config = dict(
    model='sound classifier',
    dataset='short read English sentences (LibriTTS-R)',
    train_examples=26041,
    n_mels=64,
    input='mfcc',
    num_classes=2,
    hidden_act='relu',
    stem='single',
    init='kaiming_normal',
    learning_rate=0.029,
    nesterov=False,
    epochs=109.1,
    final_lr_fraction=0.1,
)
Rows from block 5 of a small sound classifier, named by matrix and row number. Rows with one number belong to one channel. Each number is 128 + 32 x the weight over its row's rms, rounded and kept within 0 to 255. All counts start at 0. Numbers have three digits each.
After each channel's rows are labels from the 100 clips, of 14848, where the channel reaches its highest value: "responds to" is what is common among them. Only what is clearly more common there than usual is listed. The data: short read English sentences (LibriTTS-R).
# convs0: first width-9 conv, stride 2 (model.blocks.5.convs.0.weight, 192x128x9, each kernel summed), inputs 0-127
# convs1: second width-9 conv (model.blocks.5.convs.1.weight, 192x192x9, transposed, each kernel summed), outputs 0-191

convs0.183:146130138083180099076084134106146095130100180163128122158056080126139112098118069085095107136140133101076138157043138162113111131058090089141123147139109105137104143149106182131097110126095080139114091088110086102159176159124099091102138126181091146124164073121122107113133130122174151076116120133158130207056052112095141071146127114101110174101136125116108090134153088155156102172100
convs1.183:128090120115100088146102134109128098108151179134192103103110116110108105167158108153139141101148160154127248106086105157096080069137139130198165169112082142124126116143130173127123122140174099114189071081168106132086145148151140048126082086091125143099144096111103057181071148136131093159101119139159089111136135132210096123155085095132175107146112105116142149104116143163124210134145128071092150084130093144122122149123100109091146145098098163118091174162170157140121150150147074072089145123128125133116231118110128115157167156127149111088150146088156091105155178130176141117
responds to: voice: female

convs0.179:136119113161111109123128129113126101128149120128085105132121155134157124122121111149093115155106155131029142112099133097115076103101207155115136141146091135097125115089123111114193070093084129070115195143110103102130166139167103131114088083131126122119117072177138231110139111198135090121088176064184142131117100121111118180106114118131181090182081173127109158175102094107062127107156
convs1.179:161201107146165146128123115110148070134156121129121119162111180129147096059106078142181139137109074082173042150120128108133122140090109110131100109106141119098135116106055177158070220146149240113106123125130129124122137141082090136091190084138209160137101161131113163095155140127093087106175149134104120079137139172129155169125122111099113135091157118105051100114150135158106129110122139113058104102083117110128160158143140110082139109169150195194107108177103103109133101116099092171046137110160107129126091142139128131142122082128166120123116124193109118112163159110131156162
responds to: voice: male

convs0.154:104036067134129148164145119056130125137129139108106152133138041113145126082107193115148149112143057080075158094151083103112142115176141140147149163151198102124067107110080106155122175161117169147135142081102080112114160163120120138116128118101164073124184140072111118063132133121154150102088101163075126112106130133141145097100106115198063094125164102149104135125153141137151106119154
convs1.154:130119179103125188099140147120135163177122126133147109095119121109115079153110124131141151137148152128095154172129185129152134123132104143156170105102132171184143101115145122098126108081175105170117169114147115127153114129107138091141113131141159085138132049211129127130049127122105157114102155118138134159136156089061066107104175134155157164149089123122125128174218127093161152155086117131125102131110102139128109154083129112163161160155122119116094125135126153154177111095129104064106134180096195143164161179086183073124169186128194164150200118070105039089160188193100162160
responds to: voice: female

convs0.100:061125054133077126112127131134076154111131127134080108106180129146104142140095093127125117097104136094123142184115085125117097127114045132123085087042096123116051196094158088079127108146130097099130105114142083131114117079083082113141135159143111144160105132098134105165053151110108143102125105076129132091081097117084119134089065101125139124089094115134123124065118133088049142122170
convs1.100:167103161129115106110091103139138099072110107105080117112106137153150137121112059125137142105089134075162050130064147110059144132096168168169114106128121137147198101136085050074123071135176155180111152138132086148113111118072146097124095126114154143123074099127067096158110149105100112109139114114121123159095115173049019106113107157129071084136142124109131101119096099065070110137159095126136132086120133031117142094122110130106149085107167147106155070117102166106092141119099141149130109164171142125099100081118138094147058105108077097096130152134101141090146085115106116109
responds to: voice: male

convs0.31:130130110114084129121124077134130154146149144163147182104111112067107173059197134128154105116109078145255137122093099083160153084109100091096125088054184154116157148128086125095078161128183123140173136079127132088137089179080126110159109140155130107139100110087110100114074081135117105087141134168075102097103142118114090144152123132139137145122116124160149177103138094104141147079124
convs1.31:168112171141101163109113114144176169119117110099088140103094118098146189121096062112163086158148151103198121097125116121114112101118161124097076158150065109172118148140229072137250049104075067126108119105137173157099110090092130142141146151143084109138138107169142151085145117132092127077154120104160139129140130106106137168139099073156167108142112141135173104197065126190098113129138167167105100123123108115121126130209129134103116146124170092100105089143106139108120139112117124123131141134150074166189123163074161158075135124078138095132097138141100206136124137119096105156
responds to: voice: male; the word "he"

convs0.75:170126082195150099095119099081073085165150147105145114143060117107146124106106133142085146138113104094142056158120116094092103199105152155126123087096133159082149187169096047194154079110159075122110112115106126111147109142096129117094100138129058157129129126152090101142105101094147151130169139061110104098088095145068144165117157083145110090127099130154130163106106101179085111176150
convs1.75:072155132129145065107142099122152145144114076152073119131161143116167173086074072170166122136105137134156120171136075116096153109124162147108134125158166101119144115127143061092113126127166149085070075098158173106126142138091158130142167145097181146197138121089176151120147110191040132146044109171114095143122079072104120177083105123136136064101135111156127149092115137114125156142132113131141111113105095112104137152090154122128152139180174109121147119177139139086122133149125169145102147105133104099091091089140111091135151125177089122097195139068039213121091113068124065119
responds to: voice: male

convs0.53:126126079146141184135098148107090076181121106155152147202121158124162131165116068113195165151194105124170152159173155136134106101139176170116168140160178083150167163143127177085100135095084129129103118089116109113124134107091119144178100139058113172094191133179133123153098115105195147066132152147090071123064142088134106101117159126104152100142184095130143123127131180140140151138156
convs1.53:128114168130052141102172091161095073107142082129169096084131094131139169143129131175135141122158124160116074154104135137147071111182228194073095121099127089171092133097122118161138105151119164114165153071120078128114114127146152127071151133116114054133112153193188101150109109153121127100141108129097119175126186164084100117173120148118099140114104165129082162108112178152135115151164120213126114144206134160167105187135143070166088118114184149108148157158146104120117145123140124095114119100121124130106143144135067134106196164164111156129122159172220130161085084143126139134
responds to: voice: female

convs0.120:163115100119092158129094149188133121115110181142135206119120157079161152063169122131125140161158024101167101116054128088110169122146141120141151145168134169117131082089075121138140153101101142163124124165142095105126069172117172062121081116168128122165135146075094142056102157080124085125164115118161141117148119097098119115108145166054125101099105130092136172117155163150174133155124
convs1.120:127167125133143116155125109139165189127173092087096196129104194118128212058135120145164062141077144078143089124107134116101147116149161122120157126128134066092098170142112163111184103160142159133081099112117134104103171141126128210120124118168166180129096124128068167074149116125091181180084131156149122069176179078139114162080088153077116110177124138093161144122043144104119111138155090144141123097187091122110092105086099175124062119117197099093107128153097150131149124159123164059173122122128108132165133078130123164104105165139102169136123122128098153133141107107144111087
responds to: voice: male

convs0.49:108173053138127102092123082158087168128098071171108160129117136109129117135111142095070118142073150177096124146195159125155065116123190135158074157126133127089104136142113058127155140123080092167141084131076104077112154128109101137119087110095160165168129159168121183139116095170070171104104099146212180133100102119148134102121065138161139121087171141140074111106110087134146127129132
convs1.49:145158139179071092163134104168146151182101116126108150162144101148092133101068076122178148107114093051109096102091086120089118139081099142133119096125161098149109182091109063134134189191109201180069151187162112144092131124173106131149164143123190147088127169123125160100125181119114130118102139102102143151161127143114112188068152119100099141137177133153142104154108061124080131128102111144163117139149157091178148127048147172082120088160139136124163129126120101108152094145117083155098082123155142140119090112176124098126134129106146116170103179132093130068232096134143167166
responds to: voice: female

convs0.7:111110124150081168094108167068147123133152122138112119156064105113095120132158165028122134183114173089129151123095134165111156130167146056094106154144136111122157166105121134119149103096105147094167168099139085108148151066080156152150143104122114205108157159131187153145147145103141128123173100132159178069077133121159087127128141091154085117094122029100124139177114163171175133163147
convs1.7:171114183144128176151126158135141122148087117178158174134095100145128067117100168097148104149105163135099075099150104158178101113119131199146128148073148115184149071116115084156106113059074083132168096123121139155141096118169099127076136199135168124152101142155146158101127151092200090136110125214114146208116104140089163128170148129153137126154168194124085173111087124091162100200136174120142120138087128118137157140132162137074122157114136124074177216133142135131193117152157146154082112176132090147126134100120117094097125109105146104075104090136137119199134105090153158132
responds to: voice: female

convs0.83:112151164119141110088158177098052140145131127061129126150120145142130073167132116161095096075084119150125100128116113078116156124171152147109139134082115159154041098127141030125180076117123219071140146133112120097121144153116122102143100101124132095146153146119111174114094116152050151134080139157184139118127109087103114132117133163143176117126145145138081100145143082114038160083152
convs1.83:145229126135157094117074109075078146169134091094109135104163125154139095111174096107161142099116112116123101152154105106145115181137094092121166128096171106046154135099056163092128227121159236127118104127146128178116180166158074066118142095146187130140144111125076183100115093116076109155141109120078133111138092112100144177103107195140100117077131161130126114119136099159114090073144171118092086134145142077118166134094099146122091100123136109146124121137168127133141125156058187140090121127116095103072079113148104116122110097118114084105122098112123107112135164126130176185
responds to: voice: male

convs0.101:129097144122150115125151090048154118106124164166098139074088094070135137178160148094103111104108147153091109140156131150156190136165150142130151098157180115151087145098125116114168171115174062074102147098138101149143061101146142116118155152141086159120092115122126111124133209132066152123090121192062119108102128155187118084105157076081156095185124095146150172108150131141091116162193
convs1.101:093176152127128119171191181133159120091074191130188147091118115124145147099124154175147167111124094172122125088180119088182116119092103147176150149120126148115129086110132183119075088134150054119116113117173131171159132143143072108057145159157131099142147110152158132074129121102188176111166114114138123129159081090131116123086095118128086156181160166125079116151105141073155157131127203108120183113131146169107186192117150123166100207111115112152146125140135120138155112143147144094058107127162138112063122136132124099078193140182146173144168096098133140137134132157165071054
responds to: voice: female

convs0.173:114141172160117100092142125112151113143132169158091097132119097094195169145116119120133124145123145129109164157113120096117100109139169177124160145128103243184097145137153138121121122102073150110106182139156145172105097175144155148131156114067077097125137163181131109120135169080138187099105146107043106021116154101072141060158127127159126128081131155126114091183146122123154158118096
convs1.173:159118128069137172080167175141128100106122122168085142061143153157095166167143183129090099090153098131087139099175112178120125069142156153161123095122103192112151132142110097158107116152124062084171121186150137103163143126125138153140137135126145118118106155094092068065142057114091155133125133174094157148107141137165077109105140123103163105130103138129076131098107194151123107152151098115110117106125128156086131028111129105138108193119110103120152184162131106128180164105166149060068099182149162171143100086140122114067177115142181154142074116100082139131162079069177140151
responds to: voice: female