{
  "model": "sound classifier",
  "dataset": "short read English sentences (LibriTTS-R)",
  "train_examples": 26041,
  "n_mels": 64,
  "hop_length": 160,
  "input": "mfcc",
  "spec_augment": false,
  "win_length": 512,
  "targets": ["voice"],
  "num_classes": 2,
  "arch": "jasper",
  "norm": "batchnorm",
  "activation": "relu",
  "depths": [5, 5, 5],
  "kernel_size": 9,
  "stem": "single",
  "widths": [128, 192, 288],
  "loss": "cross_entropy",
  "init": "kaiming_normal",
  "residual_init": "none",
  "optimizer": "muon",
  "muon_scale": "original",
  "lr": 0.029,
  "momentum": 0.95,
  "nesterov": false,
  "orthogonalizer": "polar_express",
  "adamw_lr_other_params": 0.0009,
  "grad_clip": 3.0,
  "steps": 11100,
  "batch_size": 256,
  "epochs": 109.1,
  "lr_schedule": "cosine",
  "final_lr_fraction": 0.1,
  "warmup_steps": 330,
  "weight_decay": 0.02,
  "adamw_weight_decay_other_params": 0.05
}
Rows from block 10 of a small sound classifier, named by matrix and row number. Rows with one number belong to one channel. Each number is 500 + 25 x the weight over its row's rms, rounded and kept within 0 to 999. All counts start at 0. Numbers have three digits each. After the name is the row's rms in percent of the matrix's.
After each channel's rows are labels from the 100 clips, of 14848, where the channel reaches its highest value: "loudest" is the band of the loudest frequency at the time of the peak. Only what is clearly more common there than usual is listed. The data: short read English sentences (LibriTTS-R).
# convs0: first width-9 conv, stride 2 (model.blocks.10.convs.0.weight, 288x192x9, each kernel summed), inputs 96-191
# convs1: second width-9 conv (model.blocks.10.convs.1.weight, 288x288x9, transposed, each kernel summed), outputs 96-191

convs0.265 092:494502488498514501516541508530545449489458499473491526504530510520490499500527522511467545549545501499510491465517516523511502498528500483493521477502505466472475507486505441518436476484534512468461471486481521491498468467513519489513568497534458518502496505541528502507505502528476494504
convs1.265 080:511514488486501514515505524478545548479453460547474491511497533482512479507529509486484500503448482493502495469506482515521534524453470522538443456471549542529512532532488481526523466546471548513487489505492513508479510460460488490469525527506511518504487506515495498500528533521509499508
loudest: 500 to 1000 Hz; 250 to 500 Hz

convs0.115 108:537534491553491497488502517461461501500523526523467531515514514495514544482573490479508519528531538519513447480484507505551479531514523457500500533507480551505487519547481474536510520495522443508475496526508479516500539513461499459481491533497526525501517486517487498510466487525508533482
convs1.115 121:532489492522498509525459491498492484455491508526494487464539508492504520520493535470502531522499503513517485518508374491418499528525478470469440496509489500487505522505503482507457500515485518494513488507498490510509513552428505544522526477473497511500504535511511501454456552499488471480
loudest: 4000 to 8000 Hz

convs0.16 071:511524483487542505481491505488467481508462486515485498468518539473519525508471470504495527473502518521551503467498552499500512513509484530447517512531472499499538518478514525546527480467485467434488489480507499505482514489501529533501505546511483495512541560514498552470496480494494467490
convs1.16 065:553488475525496529496553499469511481540519534516504504520524485514503522487517524548522500538532515470493538518464524487490516508495539519500488519509512556492451518497475476491519491479489435497479520488483502524512503464517517528530511510496526504486523486479503518548494555517516513517
loudest: 500 to 1000 Hz; 250 to 500 Hz

convs0.75 082:497534480513517501494497492509499503472528448534478482457498561527523496532508516488505485487526522482549519497503502500511460497485523515489494496538551524506503503536517537466476466506512500470530518514484529517514443500507536480522536483491485497531500475456513485507555486523535509477
convs1.75 068:490473499452491501578461519503526526529514479576528478497480521513466488495509470524538517487483496497497548532505450477515537500523537536487481523479521521493481522522486526538491453566439496501472532503519486484494490509473482528516548514481498473489532466483501503545545521485512452513
loudest: 500 to 1000 Hz; 250 to 500 Hz

convs0.63 067:485492510488502496539479507501505481487505508483528479476454494484537490513543475531478473490492496477518518525526521504547508541526479515515537560545496534507525529500516436533528509510462536463511493498516473460443484527479486563514494503479533496506507491476502484511478496479466550515
convs1.63 061:518486492506470522531504530491546490495545507539524503538522516469499498515533494516535491500481487461481531520495483502477499485479506506497515477463548547489504526502494502500560510510518479535430493533507508512524528482498513537500498490516493495483492487470513528506559495497538571509
loudest: 500 to 1000 Hz; 250 to 500 Hz

convs0.123 099:504492521499516491484553491465523516481504509509503482515441534520486449514484540495475470525498467533525493535527486522525516507507493457518513509522470516514496488451473511539555506481538507506517542496487527513470531504491551496496482453536499507468497526512506509478528518500452517435
convs1.123 109:498510479489495526501489487520496523475504483450527554500502485530508481545510475432486530495489510526492562501514479482544483501524505498481505465490507525494507504495512524537488504505568476513538508483494504526435525490511487458489504519509517508483452460514493509493503540476542482484
loudest: 4000 to 8000 Hz

convs0.151 083:507519527535494496544537502504502491441511516513466516496532481541495503505509523480491536503477501470514489524494510545505485482480513479496521492502482515466486506496506511503503514553509480468476538505504470505527426514521522489492509501530505506437506449507512514478514502479516466520
convs1.151 070:449488495496505448515477494492489532501493466504482517468501501498477548475532465516513523467486513472492528532508500531497541513480516550498516522491499539455482503522504535532554443557501498536490524503516459497472538451506472498498543530485487510486502496522522480524538465497514503511
loudest: 500 to 1000 Hz; 250 to 500 Hz

convs0.187 104:503458511475524530455472465508489478512528500469490473497477493488462488491506515456534473498508543489516505510466486533487525498488480473510471507488503504523493475471486467469547486520471500479463454505478537507513552532503524522495458496483541511483498516500482474507503472484448528518
convs1.187 127:481506494484514510523469466468491490518472507518508515511470491516567516513464461514524508494489570480502492447525452484489483560551506519501534468492505486517536507484487501514525497522497520534489483467499489502465515527474488460468494532462512505540511496514542485508518480512513511503
loudest: 250 to 500 Hz

convs0.219 109:493506467504479476500484511466509522492484517482495510472506513500513535493497469565481484460524495504501482522525481469481486461534516514514505474488510510497491520485494489483456455479472491549494476464504474484501483488527514530495540487497494541521476499515520493507504491501469460580
convs1.219 096:516533519506516489485485502535493470481513479480555534475483481493502511476491561500496454486512503489483497496495495515546489486500479496506519496482509497472473435530543510514495511476475538518486567485480524499526505532496487528502502485545497506497493547493508501497525535522499473476
loudest: 250 to 500 Hz

convs0.42 080:496512499455473545552527501517512545504471513543493479530490490458429479457519502488490528511490502524490475508512482512495476464468529473521499499505475553460490513524479490506489486468552463511537467510514484507506425477550488533541494539519496523512545523515473516480501504485505499480
convs1.42 069:502457491507477511501503504497551517503504477544524489502494507480517491507531451491505516510490519500473523512513489525517534468511485511501553472476483503515496511509446534521536483483503478540495545514464521502498529478488463523507501486564521520539513490482510525503505526515529487526
loudest: 500 to 1000 Hz; 250 to 500 Hz

convs0.82 072:523522453462536493473513507501482503479573497512513505438468514517511541487498523496501511494511483485452531480521505520555513502495469525495493493496503527500509539552500523487557520528490509520507504493484527510524499520482488501510462467484531518490478441490485517528528512527529524490
convs1.82 060:473500501514525500509539527504524516515502523557512480523503514532489547488509505506532469476462523477463528501526496480471509517482521535504503498490508518485476514522469500558545468528491464521468560487520494514495482492474508527519538525505528500477510491510513498533527476496512511504
loudest: 500 to 1000 Hz; 250 to 500 Hz